A small image VQ-VAE, trained from scratch.
Model: encoder width 160, decoder activation silu.
Training: soap at rate 0.003, 4100 steps, batches of 64.
Data: trained on Sentinel-2 satellite tiles (TerraMesh), 72500 training examples, 3.6 epochs.
Rows from block 8 of the encoder, named by matrix and row number. Rows with one number belong to one attention dimension. Each number is 500 + 40 x the weight over the matrix's rms, rounded and kept within 0 to 999. All counts start at 0. Numbers have three digits each.
# q: attention query, key and value (stacked) (encoder.blocks.8.attn.qkv.weight, 384x160, the q third), inputs 0-79
# k: attention query, key and value (stacked) (encoder.blocks.8.attn.qkv.weight, 384x160, the k third), inputs 0-79
q.26:486536433443493547548498509453473563484492516529450457493487537545466484580518429502492491535441487498423461548526513527552506550503533454455495498462500490525504560434506456548514496499413491553498524469479468474487485550526441486545488477
k.26:500499440558466496527504546498474432512472541536473490452484449556489490463460463476487540457424455474539481455501487481460555501491477572511492466520533528495512468515525516482514492518494529587514541515494549475509451431472438517504519442
q.27:458504510533460481557497434529545515502486540498489531466536507463483501560458517433523446523548568544456568495491500533448506491466478522485568504528518519478504510509543496548422472496543492552560502526489487495523540450447560520506485458
k.27:510459398522466492537502495542550549457503450494518502542483493540498496486464445522476483541578491499444522491478567514506523523547470414473459401534494500501488502506563525560558545486499546512495506511489498471539445462486484497524548505
q.28:506476520497459443548496561508452478507499505485434540510466434477425472563486502506532462429481527505463504504465499517472523503471438518486500504491520443471595497449467444480512472480583527537474486440414445489410485494526459459486471527
k.28:541456477532443500514539504495515544508532467432542505432489466532459506487457521524540460507525504491536520490571456488437546520560486440500476495550514465509562581517513527444578478459503474474432485453489487539457505551448470532488458498
q.29:485531487492520528490468474490501503489509515434497477488515501564453513494553476510512476481461426469474481508425499487535529475476475463480495487534494491430495506426501490479471456474491441435513450585456477508508517428487488556526574514
k.29:448528536507522489483509521515492510491513573495543463519490558472479501449544500498522514476498545517537442455472566457486432490508499548568521486490490482504465530522540532463463489495566489496490550531510443511526452517479556505417499481
q.30:480554508501523510521571526453505541506439492560492483484545516466491576525485484538579557521550462542515483498458468518541492431530531472492557451506537436510446479572479486519469467494537422492503469483560454542501473498542510593495492528
k.30:529572531414482458450487479513486461485466496508564441508491486487485490479546476514524543484482428582586506461524495536480509486463506518509494549498546524492479521492498502569529451508547456513517524468508511501524498538497500478493503427
q.31:469498534503441443471511540501520585481528491441539561511537472519461504470509553519559452445490480565529461538409558512561526449496514525466542494502494428484532600516529531500527528534480482510511473438510493466548544506541516482505449490
k.31:473475494459463474513482468497513508470448489481491579516551466555483524445482454470501489503479530594540463459509436509469468514467527517518520480531467528519424475527507501505547509567519510490541542517483509545466538516605464509522568515
q.32:549492558536493417446479502465518557542502496451544471456497507448528450513505482498530461583475488492520450549504465465527483472519490514554439506474556429559521505524481523468438543467425544492471490545478459484484425484456547465556542461
k.32:508467422520473521449552517445438470464509487506422529498507565416489526524472454494545505543411489456555530523472504487518463491457505461498531441507515502507494548652462548525524473510533521469499455474530530427541571515522496508493580544
q.33:511531522528498524468539469456417450503473437501535446512461419515420526440518528460491457457581401477467495457499452508532468482541404504534474462524558471520488527585504477478520500521466514476459430504513473569437441528446474525514567550
k.33:510495530490493507542541500480527443499501520471543521501499517505482533447507543535493526467478476540474542506509494512483534463490555471515470524477484514544566490489530583507449421546497438467503552528533549514495505538483523456540566535
q.34:475564475550515643551442558454492479470504525512586490483485533512531512482486466527461509440526481546532499453540421519486425503476512477424551457539561509480527436429522502590412525456430535494467517492499529480484517494519567484522507513
k.34:500537455463483504473446483551497437551564479506513482470473478545472545443502504469544519522518542569509570467535426534490511471469449539449493509481565519478488576511499511527520489526466574540472546505518494480576460503558550515448538484
q.35:483467621506496548457502529492520434508456488532471527560493468432509524481529542488558449454533532549524497484511498479497521485498465534510518541511521439533493479473471461455490478459500455576521491468474502502521526515504528502482481510
k.35:533498555573543499484554512451469521441507467473508496416493485459482496526435514531532508505523452518434449543584563573506504522517499432488411507473517477515477537469537489518452522551471479507502520483513474540525477521506420496456498458
q.36:531483426525524539452537458491502422415453512407556477418513534469486488526540498461433417487505535501522485484529488447531500520552485471561469550545513482483518491559502462477467542460508506552496548525525480504497473493425482422513578474
k.36:517468497443425547535500565494496439539516523460554552440450454563550533529495420515493480518466496461505411502530554452463562474466413516464528516503486514478461452482474495471495426460456440533500514543523592482511514462479508510483527412
q.37:486505451460472562460532489486511453541493495482479477479484473469550460487533508500492521461496516543503583431518482499497500511488540531497436549490545534470505586486479527534570533484478532508467506453588480496535502433519514390502538432
k.37:519539432505470545533567526548531519477507543549495587508582483513500508495501539491439527505438465446589545510568448511484501502498511453548536456539537552527489469491458496550531521533520512498504497574518505458455495460446544496562546505
q.38:470454470500512508520563521475482455513443519473505470562479543478479492503477462504533484527484449520498476477490495464535445511503541435484534552482506552566480452515536488468497444501499481463514493496466469571469533503471468495510560479
k.38:546544490516478522402457544465539420471484494470442466474498536433502477495519488518494518503458505460513503450470549538522498498504555521497476411406535487471457484452535489472506454445475483529523505522491487520511449462535528480492570447
q.39:515480551455483407490516482490502514557531499487458492534517513480512442534505539581508462558528512460545547512468515493519496453532468535521501523547546485493473506485396470503533509526474558546528489552590454536447410448566539450472487515
k.39:523473475497444532530514517462467488458478500525491515506519580556481491479548399486520499449448483582587490495466456479516511455502569468484499493523497491458529471475527483545446421503518582488558488457483537493472558589544531478478473542
q.40:564549581509495466517488497577532507483501498467520515472503500484494522525552538476507500489485482555475489419555540540476619430503531442472516476555470483516500484511531543506464498461446480503479546494465480486489474447477466543543363471
k.40:493569570450530460536535535501468529434480467465522506434527478507490498554529486521450546487515531561477472483519541505491528451477509490510462505531474500502444543531487509460478530462497517477522463523476533531506472572520484572538453529
q.41:440491485484526520528491528528455537509555476482471486522472532480395512549570527538488423536481567465481483607480490476485480501449596471536525527543496485555451477494441500539546454498489530488435535520406458460536454491503464484472419451
k.41:509472536447520510464499492527493476566500503491557484499523539503447510489459459500542500541514518525468512478443481447475480467446494494497488510469505513504551473503509508479502466526514481512528542534498567504512512378450502521505470483
q.42:496487484544511563503530525461458560531502436517522513509551517492539491466459466525498490477460486544472478522448494471480480528482515427510520426550494478474491542545539513482432484523563497542533592519525574456526533515445529535486455510
k.42:573489527486514441524465609505489507486465465389507470485463531556507474455481524556489432474491483492519542562484500487506586473528536524475492557432548530513418501480562463501532462520484481528475553448530460491531521488510489490526537483
q.43:468541532467467461544547503524448526507497509501467458492495520455500533500489476483541528527473518501486540499487504540539464482537467556477515513482462538492512551478510464532485487481471536508488508425509515531495517483518464534519482468
k.43:548517506485491488474520488511489565450494480563507561532544558494517457563535498478531542591536514532488452530501441448470493423518511434511527529492474523524478542541502519536581491492428503496518495508486530532469456512494495560438480504
q.44:484532489498478524529582504507445448449555547417488505423475494486474562505493443508498506571485577484478487497522512480514507524461517517483458521476512489469532520491523457454512440453503457476481538513509475534431496491498456426581482451
k.44:515464501529469475504402515502488471487537492500463600484534476526505508493508534495553478521483456460518555493442506447469494512503532482506515460519513443452487460436551566548485437546478474519544506510583482567429483584458534499515507486
q.45:433474481425464478504539506534471436476529492483534468469511448455507537475455473542553519515544468522455413494501481526478555532496523485497508519433531523489514542528574494471515470478437493497523516544464536481448546526507509492484520504
k.45:488595481581461482519454544470510474448471570460487472421524527453502448511449457450522497495516437462522541406452542480494459491474541532561614496487477511419558539467469482543503514498483481480508468592520504474557501474483500461526473518
q.46:511547449434482501462506512480479485528474507574568462429529504580446465514508441484515486480523503528500556524511532501468473523551553607529505446528519440494522478534460449570512515498491468508498470555601523499475551496513545454469542581
k.46:525466440503454479487529491455535492425502400496441498539470479518547512467467452472489496539415495541486505455499502535505493485489490462540475556492575504401469474572448524444452505460467494509532435506462476459514530505492483502512583482
q.47:568470564466537465527578467513573537453463439458488499511504497497479483446508457492454520505492460433457499526556530487474521503452505464485538521547574474504471494474470480491544531463469579458523467522542494420521439531476498551511507406
k.47:549505506486563417457485522466491489577511514588518459530480453437534543512517536507526527465469506553508558450504521514436482497485459548517485530496597511452495585534468528475438565552530463479498510468480536536457506463499555471512520580
q.48:508486407464523455519491498490519538424499460502475520461513509503456477563511500530555554449498479537451479502519506506503532490492481478541517502479544514498544528525558491538491525499417545511459542486456512490532505572554483500480517459
k.48:524520504473487509545483509513497580519499494430496554446481478436502446520541503479585454494518506488530464534486452480486498469412558542509513558455522505542552458523540464533565482460489445540514567498569517520477530496456524518475562514
q.49:532444494500523462492451504517549519434446496457495472518473542519512488503470479488477479566479501516541451540505453520477520572484478447443555513432480499495478518505520505540424459448497437545511483557501503406532462477498491462553496490
k.49:486475524484490470495480528489488482512502504552536511462481440496579486483540528495513512531484522522501513492479537416578458506463458468450468520465469491511534463513454457506421471521476486538471470486501516517530549460547421426554482508
q.50:512570578534553432503462536431521514458459457517528506540431538537466530402458530511528469524456475522493543435494497501501461563462516445498506463512540512485574530489519491503504479499522449501515495474557509541533546542457527530442507516
k.50:483532514481483444520533500563525554497499455571501530477528497468479508549513509479574486441478561541444454492507444528505517530468464520497536499527464579586519560496562495529516529489531548481471525461475516474519513513591575482422413499
q.51:483519470522520501460457497502483509490514445478535469528480533475493442512509522533516470500493520506499423523466494515447561492560536475505478510467482618459501501569497478525482505525517482559458527452514524496503525536455537499446511539
k.51:473495473500529468528503499467563488505525507554522454505530523471516481492530520492561521547442517461508549492564485470542476508491516452550530391462500484458578509547492516525521525502545532417551470452481525420438564456500489466444500481
q.52:488584529519497449455531468472494460480437512467492493493539556452543493527468495552488543528497427536489519493468579559486475449544489463483490528463513503517432467497551582430555489503503491527474510516467536502556537554516486476492532483
k.52:492537563468479440463509516507475497491488529530476553477587504515530520550563454463499523454491464520503524440525480498482492506483500511537483529477509485588505427486526557547535460481545519503511506490493499500452504530482511495487484475
q.53:527467496530484475432459489533494531511465493523447490525550472521541522505504509514465512523530492493452555509490490486531424459532501552493488508451481558520482511452479538489500461457498501454517535459563502497500531529547510540522508475
k.53:595524460505504524465497480546460533517493566529526491475505552396532490535457499493527499460523570508460485469465499464511480495539465540518464481529534500522464496465492515428505528466515510484494529474473489539447478505480574509545485524
q.54:391507619447510490474509522433512539494489554536490498483512474485488508480601522410480463540426486494508487462508490452426573574482535503504494539418511548517467528532429492469509521468496547515462503521579440524402495514527463393493557467
k.54:449507516508462470524455452494570517488521439483509455449557456581417482463535551478507516564543436496535500437495462528495556471539482492547553436435493509515567516495479637447524460525486496472523456461485487604466481596560439479497520555
q.55:513450572513467494541482493545465551521548520453530560508451544461497518501530485546549548487447520547528603607479517507511479512530508508445532513492448476444477467495541510495465569467452466434545518564515507406552534448468450523547523473
k.55:484495499457514568519465509459490504468467557535531537462520528504447519511494481491491511610534513463491505519515432450476529497498485493541429449485462464471534444552464500503517587487546550548535537480463477514450557495559442472551558480
q.56:446547497584522534568464491508534477518474597536507521516505450489471558466493483479534517513529547465569443415502483540435488536511448453546483551570527510513542531500476450584465539519570426516499516542469547436502482471534528574598531464
k.56:500520466471510450484505553528468529564492486459525468502548529456505510456461501432509436490521492510476503518587525488516423465529386486528511546502550488531447558503434450446549570486518513494504517536513551503447496419455477491531472525
q.57:472524528482494468552500515534507514445508508481444474470459514473551518505512529539484516489482484479502540468503511557508493440575489545526534474559468557478465455497417426559492457544542525517543447506592560510494470502518494515476470415
k.57:495525503453522506505479489498525483498589512517427571542545557499428441480530483531485484534540495433448458517501540442527502561488477539521453426474481505549552437484484458584436573503511499505531494489482508551450518472449519488489472544
q.58:516479507520590542480460539461489535547437517538454520527462464513501522488541487510479503467573572493510506501538445498483554543480515474406479519477487532451449523483480485491487477515495481493462471537507488510520460461438579461553564490
k.58:551537502537573555495569478488460468519485508510483546519477537429518533449584480461511588469492539509492500578522528488517601466470499436472458506430528497541511557477457489484433426455503511414499506504464506518465525517550494501545509436
q.59:473519576527447472462470451483489555517502532519492497388497486510475493504481531507480495509453502477523564508401430479555467528488438510522482475461495503509437515477456466462496532513488479488509471512465483508399528494476456514570496490
k.59:447483475452451484474516508513469490460522458479495533471498448613502493550484569469515477482491475538523475459549475524539521404492416464467562501594459451495487543471555494540538491488527439505487487529540459545520472554493557487508408457
q.60:541514544519505508540528489509554499517454456495478490516547482495515503482390513483480484488506486528492468474419507473524518483554544578506462522448498519508483422548495491546513474449484511451477500508560463539550449492454562483495571531
k.60:533534449462478500596448461515428496529432472562456511520516509466509515471437486482481454470521559493458553492474470519468509519499478535558422490505514527461511491581523504533470550513523506544455497483475471490442475482521491500425521501
q.61:536491564448494477460521520482450507487467502457515472543464460587512471515454474468498482513505485497556476558475554491494479489519469485521514519517508491500429477487474517557501481532554481467540477482557475522487556521493410496471485471
k.61:500512476462513514404500432472542533467498487557495473508544443490494458521585448514510472503517511511510473519530498436510488520539441417486521441455471507489533501491452492522490489504492469511556484458438503560510493454477495532496423542
q.62:482451536415479547467523518592501480489473535425492538502444502499490493509435436454508490526500451507494450523480566553496487528508558434447543469585530485439468517474514489501512498533435432471541455463443515508532522463546557468512507421
k.62:489523493470492475525509489460460500447488521496540506502552553486503448523500454543522492527455441477507453542487509542492561551466456527416504480529549507554391497511479483494508496479480498527504515510493520506474501450485556466497496461
q.63:469445509433464521494551491579556484522540494501545574510497479520482536496469501479486493504485457407506438537547465439495503522507489516551497502508404504429456484495485523553527481485479489537482535515526493459453489471497483535486518458
k.63:539513452498505541450549480538513548529539569451526543484475407531500512511544507522471495555508541472487398488502544487548540446605514509461518474502457484435512534489542507483453519535476456505475472457505456552480563492556489482532469469
q.64:525505428456508470444584550543547518541483381388496478487545480478481447498538516495543467461497535439475541520481449505505512498515529538543466545495478494445524494474412499432601531472462568461448483412493503409475461484469536466411518609
k.64:493403483521486522489568520528469511563527453521456428480428480495462520464448457466540442465581521430511542474575615457480574522512496536469507457458435474566573444496525492442509580444472542527482446520506495457480526576503460464497517501
q.65:532418431490478525540377500495444497468580546519557449562453475490497475502488447576493491516521447597488490542446446541500526469424544450482494442490485509504465501457568541527530529495486506630471518564475492442470455521462468526477518620
k.65:464441456532525519475512509445506484575568501533444489506520483435546481410384465515485502464467552440474403494461557534479498509440552541471496553490467511567478514510496501490522391533447554490428455421507463492478469523442520516462467500
q.66:570513479384531395522491522415469526487466410560514509562535498553566426526501405485555534480525494444518531578512500479574450474471515535507474510486450495458448624482465478515532515500460464456486514491551467469501494565547478469531615545
k.66:564448541426520477526548545471468448529455472506432437559516506478467501458472417470542488457524582496533469551472594549426434500520477611503437551496468501394485518488471489480521387549491501550528520545505486517596534568485583437410506521
q.67:463517486455469526465492499478513570581543481516430541564493540439462497449422497405523404504543533465565539481483490556464507569509540499467460486467535510530524523515475502522554498481392524550531499479437500503476478512502475438432541535
k.67:515467483509504459486512514642520508495524407603448535505489619472489497394442454441482528512628526431484524523508471487474512552417585573513412605518455624473540516487533511474564512560384460597484442450603446479513438581531459531421502461
q.68:599496510468522475493525538462510411522479366544476508450433509491472456525414415498499428485440542455522503487525453451454482512495440490511483503576489473477572453464538533499579468538533622418546415498499394424482505548520459522554570494
k.68:484527500536447489502518555539489567475449448655441466418469493495437494498514496454578462401457505476488531522499563470473511556551546509465465482486449491473551449464505505573477503506497558523493489450507494446519533529465454567433479561
q.69:496436506568474551550472515495477521463557485461481476481487509457479516546495535620485491504472506434541489500522504525425498521515530560505574457496496473569560503522488490504485452520466474534539473480518445521445455473485464573483492457
k.69:409515482518511488594510468466532515475506498439609530440463538578504459402477540486441548438501487479439521508552504471470430507520471553502534508570531512563443561492489506530501462502517496496516529548554491469461436424500597565501395486
q.70:523593504459512461484575456595480629602505511578406475512541560495480446523468475515500392514507459537533519456471437435464499553498473571488484460468558466523500525453561544462458486509500573575413462397522462475577483578587558472404521502
k.70:542483391501487547471562489543511511491502600554468535479499517425449433458533519404523486555521497578517521475471607482521478596457459543500416389514514526515582457549475584471472509535493512557588514493547546460496557503564475430429549383
q.71:490521477492544459534453510511506569569498513452505542532488438390540556556490512552511488543445563518529530562461536461481529474532555455549517538538539545503487527505485524526537502521538565522575445444522516470491477497525488495471443469
k.71:458486552446514450421524451480551511504470539414529522510490494460491476478520455557536545473522462519477552547493485529444467525498441478535475555472521478468450454532490472502520437537470472557519546500546581475472501499490590564515474472
q.72:501538536532503503527428501468475471484502531444525642523511473496497506501528594532487511434476515540537492530534523510572502479519459437406544452488560533476483442474527459508517545434529481507474534484526500502512477439462449482513447428
k.72:503520566429481543522538496475466451444526476486462545459594489461467527484590530495486510496516504463529551487470465483496461522510472460519488598529476493526469541532522534525520564497544465496541523583465534582576509527528505491562387564
q.73:457495495507523495528486539496522542492452579511452574504536483488443560431510443479500517566524609564510464469525431522491491518471554417503527441436478510500434512488468433520418500462411537518522556471494439556493438470501448527457459506
k.73:519522473548471537496561482501499571436605526515453495403508529546476452514432417583509562522492605476445481466486405501411417607452445421580490517484463474560495584494567506520499476647473473451508474554475557546540424515551551428391407543
q.74:446521444535505512573508439498479503540537513515472530443436491492430509454514573508530555419506542516505456540480462448545458509484466470466486491483514416519453447511544561479497494442411458455537557455478483452565450457554545556457548475
k.74:504547491476452539523423560583512524513451507440506449580508532446551527506502485503492583436528517496508516440487486483546475408583525480449570517595495603487461520498555506460500546492483526497501504425507540500563465470524501564531539514
q.75:489495481535518586497528535581445499516551526479501528382533412469477466436473459529431492511547532488496540505510509410488510493473557463506434457501562474451473487434487537492545501498444539518488548442391509604452442473479513470532487581
k.75:539467578510494523482517521479446552485481463519438453525587574536490486435500501578543493506547439485492606466541519471463484447509432549429392515477451546504451462483513559523476539536579520441472522509384521394451414518519509482464466528
q.76:494612504523487439434488538509493468549459530533482528451513510465524473482484461454449458564518608509575425487536465482490475536517567504466527531498566490489465463536496512483461465514465547526561483474424490477601493503510488449463435502
k.76:572446545529436468459609511588496530503512489565462492454536566439538540513504429512593449478521610571487463560469493514452519493450436474564466488516362537581579483510541526480529527469482508556538461479400470468603520573500454473459434501
q.77:465488483453513527647499468508498571457561530510485471396478480578570487511489538474551636520469436530482456512488468527519454529496467523522496496495501501504487447508510487482511424527502440462504475517455466472480458456561454559544492425
k.77:537470553453493485458461561476563523460506559448543569451499450575507463507504506507431578493550519484544544538514484521459428499506510513578516558555521519478542502463442534514488405452534487474469517479435483523608455576589523547537465474
q.78:498422439487519582509536587445522513533497439539565500531489547519516501512534571462537471538453486479489470570615486523479439490475562431526494489536490507504477543515540529572518511542469509539495485473512485389507491525506479454458479432
k.78:580471484490541524488478513428473571561508530504484476490476499475470472482437532528510516510486505505517515508482596493470511507523464506542526477536474480530525590488469453528556406542455486501461518533417568548532463537497486503418427504
q.79:524515474512477564600456545492526523474461518448538545493521517601563558514471431552474488518438409571472502538518451554490490545512484486523536443463521606390425464463467445585501518486523514497440540471494507505505518510554495487480436536
k.79:450531518433446497431506456460534443424556475473531562492554433466535491543525519524569528469458468526412501462466448483441516495395462453516549575519536509507518578432512471499450503473477501484480522558512457578522448527526536556610464470
q.80:465481531516431484502436598487568411545509446496457529443505521438402464562606407519557438423506520488504450509549517501514537475523456564489507520502459484597557514613509547535553592495595495503529510452468436527520441417397408429551511548
k.80:510571464536492476547478477540462511516483402459460563516497485509575516483437485495503496538563520473565418468463558490550492558557551481508557484487463450554514506547537481491450547490571489456470532454484527454562507461499554510477625431
q.81:432542493538541480538452483523478543452556589434451517483510493515487509458462497503516562557431468565528439521516481567541493517508504473584516523476539440527482439527393484478439487457527491535499612434530502512519479567539408422519459469
k.81:475498536484503463497480547589506510498554486505465513454540522469450487557551464424492486495491498531457397443497437522420502507549469425554486582514539502489448552473485492528560570532480483550501531459460504551505446492507496510488438588
q.82:536471441510488446525499553525528513482458435464506467534551504508488501481526454559537489446443453498508538575512521480492440495545428532463439513458471548542482536575527513524533482507525509503444536544519483510564502578455519469526478549
k.82:529530503516481510563470481518459493487480540472514415492513471491508500508502473477427533572443478563604641553485481437518527431476544454543562554408470526454474538503549457503521436544561556512489496533515507532540478444429561500492447501
q.83:503519575534497565479555497451458525497475540483463477540481503524421519473536522586540544569451488601477464536549525450437467458506411518520500556495546472541487435566536463504457463502498467508487431470495473556471489533479518529510523492
k.83:428559487527577430446483477501447510502490556537511459523484531529559550519622421547456551496509440466544536458431513500621399470542505484435566473531530458556505491456523498489561521431522529494454462478487482483464511399455472506494509534
q.84:480482510553508485610502517500508494491537494553557502472480478582549518486519478444480430483474438572526495485503467567534497487504513458518585480425518497505432561442451480488507517457430414558481498592517472529537553478498508530521470495
k.84:459458529459467514488490544484527596493538507468496542517526465538528480504552438503444492495497503489481451557462510487520483506485449432583511539496507531576401551492508467507527464471442531566430493478507496566447549460550595542527456515
q.85:503481570480424541552522510511490508501521529537476479445501512568502575486505564529440444517401520503505580471539471568426513517515567497620548517502506565506521481504506600578526467486510503509439488493472531464503525499434467449444560504
k.85:512545477501477516527497539493534467507512508485502485509562526535535468501518598567533485491468531548514486476522483477491500508454485477516479580436537574486511500486492503497536519528451451479537543459553500502474512540558546543455474542
q.86:429489456478480490494554481482541425558430502554456544471516458495490540453447569500453485498492431444459562478519525434474455530479577516509451553536530527543549503538522507542489555461453556492503522481494496515492451448552574519482492484
k.86:493532402398550586448538550613493472533503573429510547502564504469511489463493583463463453466496504505465606497563431489426489494502482474482448490511514536469529536530426521492475480538509461494509558516517564577466471491486497465531434607
q.87:488477538484512493529508511535455499437456541501500536417553481609491460464508542422522460561551481511474505532546495547509544449439540459546577525493500468460456566526502461548625498487517508553508494501495574504510477464450543519459487508
k.87:607520538469500505427472497494495452472474558402390515536576533432507472496529497626495460514532393503496559455515588513602568508495476493539466463462543515605556429486535490497498445522536488590458443458446557585427477502535481468449488505
q.88:522588520479502467435522512511457435493487556515514504465454484523484540452501507437509468439539476492496449474521521517522453572519451512458491585540502549543425587453476493447535528528466555526492587480509426474494509487537501426457500428
k.88:547487440441484533507464496480506501532453526525464480550457459399470564540553480510513601511552446545526546481517481428538502555549508572647482478553441554526504522514524497541577559534481566521463475507501477486487492555534493425439584548
q.89:531484562492511415417556488499570519521433455450487457547510587455448447458553564513569460610486417502518594516498583449411585492491515610468499571498477452566470525470512534491526415497479503438555449441539468510510468494519478481440483521
k.89:428506528468473496492539459585531533492506589487476546484505546489570460478472499456471576512510551473543481489401471494530488497508458510459537437491508470451526473508494519517515552502486534582568490588451478505466511515564436563564556487
q.90:488537501572574458481577478539481516484496510501616492434451483513487478456542500541472484471448493556504488515477460527495522454521463445495476498501516497508523493492443450467537521550472440529452516531433512515455574451482511541502535453
k.90:464499494528449547517413484499478591538566576495469488463544454521493568492473459561529489443465502511441404483481452568529553474548520516450517539484523483580527523487493460523492466515463477557481463508499469543499520464464525512526518507
q.91:477487401500515539502562492547485503555487387496434559429499533389463523493488425467502509432500556513475520493470458481525539516433573481486537520541526481508452617526518492443504488499429497536529460477461530588470562508515443530447569555
k.91:517502500519550513501497526417480541502461575567442484572446485504518502471498511487515516535539522497500459452502561501475508513431549544417460451486498490533515528498462526470574503526462486540473472438510508461453550524493471500444509424
q.92:500502523479451490502542458601546495425518564388441472509451459443463545528519517570526546496488526590498452516485442503491526511574473552513456542533483440515504469465512469556424472428481481521528482532485484530492444419498468534517483488
k.92:426545467505558525512456477572501450430507488481508519526526485514448514546461567402568591586515517471528495473511444486574529455524589393487514505516526406550552496485529467516462534427394497449591503473482527473581478418577482524467461577
q.93:468479443492502459559468478545479541562507497534502516509545476493527538549525585479467482489498438484520522454462529494469485537487539478470589415512506461492474538521461506598529541515444544483478478430546487452511442470448435495548485509
k.93:461535510400483520407473520636493490542492477430514527508480497584505369469531471508472560521560486505491476486541405398501480438540495474530468533538548546501537574490513464530531543496454621440528535528491545524498485524588519479514510543
q.94:520495539479442527447473569457479437568512457502440496456450516502485493520517434540493477567568460504490527527505489457522476538465497543522543460513441507453479468554536491456467475548535555506490551500480500533555526575476531529531505552
k.94:534558423472530481614552483487529476483548571500573501494468491419575450503442501473352516557440534513546416531486529412454395451458476517536541496497512465462437513494529449544542549420445518441502493508462440495484463494443556468493570450
q.95:502539523423598440383511558535591495521412523547446465628459524418452561534470396521583446485472489518524571461466548506445567567495525518569477431453493610466584494516559555433530452469417573506537436475545444418521446565495467447505522514
k.95:409454497481553491589421491548494579432508550582586508506412427606512498475476475362508599580376563435492534542534511452521452534423576498445570482518516523402520515417419488509571434492504508539505504527602462379527521440486486586535502459
q.96:495524450498550457561429451507458471512549509463584484505495488575527444505537603510416583513440544537522490553542429599469467411544427444450506480530498433513451527465467437540460491512476423543445505505540585597486459484516514555603574499
k.96:572490454568519499441426429522506449533478540401454460460500592501484475551551515463474499564480510508462394451485590458488403416469431460472467563561535490542420510451530415519497468375537437468490514509388551530528477509458546484512469554
q.97:487539534456478474460480500565485589523500462522501510472494530521504462522447442504530479553511507505497524447412493541446508493467511530502495528508489484505461470534554484526478502507534500507512485463494508469460538543472466528429575472
k.97:402590480497528509483545465499527506522459589513505470494442466496520519501511507476587559560523529527464493449514560471465499478491598455462532454507568485494543527537503475473566495486507475458522457454558529465547485512490447494468527487
q.98:518465508483526503482550492518494577447485517417488515510478534491410515521514554509514450454574513518449488494528485523535507514490417518538448563487392452480563510504479515559550562540472499528489533476491469439388472379467603505454463536
k.98:507522456546509569530462462578502505518456488564388466560508520460466535481508486483591408504515487417518510414448537530587472490540532540405510451448492454515546519503571531453479554494487512486559535470522501499528504564500475517452563470
q.99:495507437550543499498543432513489473426506571429502499476568486494478613477535459460470504553496566533541452474545425541593442495465476466531495500592496497474481533514495455556463469445362373572488553545461457447490433338449528464464520541
k.99:580464487529520494486537533536455499490515530470460538445494614461473448522412507477520473484567490498478490553489511559525529527459497412521464594548492488498401627461506503394441523456453515513477501422492390450538507566485529475423438506
q.100:516498534448464509511488469475496496468502558566444460505540473479465505473501523518485502526523526437446403607539507487590471545523533546548468505492491491476595516523510513488519577530548484480489529487481465444514457515493500473490439535
k.100:539473477503510508523444500494536461480527528453492509469510502504447518444460516471538547489513514471519466491510480450496553483466468554492513527474506458514564491511490508489507552468507517524538556464538490486463471544541471482497508526
q.101:420569442563485535451548503560530508532514486558557439523554556623598528532467629485461482539441497455527437414536581445551409502518550550556505515476512500501465554506474541484507498568425580508535441418521455377550450486636494549473511500
k.101:604495561406523439454466562471473559552499509513446521461450455553531447499466456499425536391537519555381523541549515461464482475541354439463545467528504496457492644466417460473466584439445495535458502553432548572539479514556436466523454568
q.102:445462479492491500527466552406475517459586487519538478502477439483550526421524477488444540529432527489543486497561463551450400546527491389511549478548428464511490458556483442522498467514519521490445570510509517460437489499447450510470494480
k.102:481435540507476511502490507464496552504469512438502470483452487477440513517520515514503427468484595532490433546529454510417451538511472495601525526496495410539456539479464528498557462497447499492431460471491544498433578528417560475561440546
q.103:466476459488485515425487450447468531520463504544449455533534504505513543511421501501487454529502516526509489485561510496501546571569564473454525494470453524556492577518465541566544538559485533432536485584523548514516481495456451442543506451
k.103:436554453468472507471446441537470522550483508493453516468492454570538516452484579479519551480536503461479508545518459491488496415507470448487521544476503538493471580455519504536509351479526472486529497567467541448505479480469430445400459571
q.104:489483559477511426528503541511478559615447477531463513553459463474544482566439423568530411480520478404529517408430550508561505486492559562473495579526439497453491528518452524464595468517618544574510478493538525507456528504484523471592573539
k.104:447441516444496518493540586527503479542467432553515542565490466475489533430423426477532499557493527479476553484543567482429456460493536587466448444527465506401433408500480514489470559532558526594527516548535479410428484470541496566520589524
q.105:455542530490504474470510548564474408511523560434492534481495565460411469443481476427551454511522499516502419537486544518474521548470493476435491468499549490473551432544494461467432404498505539461495467513454552514500509491473466448521498586
k.105:450489479501426552498495506550553578461507523548534426439449471494556492520606567485436560525421584501595459471489425507519472496501486501453592422469535429511525479505433527559505579497464494502519501568433445467521539535502412503528508485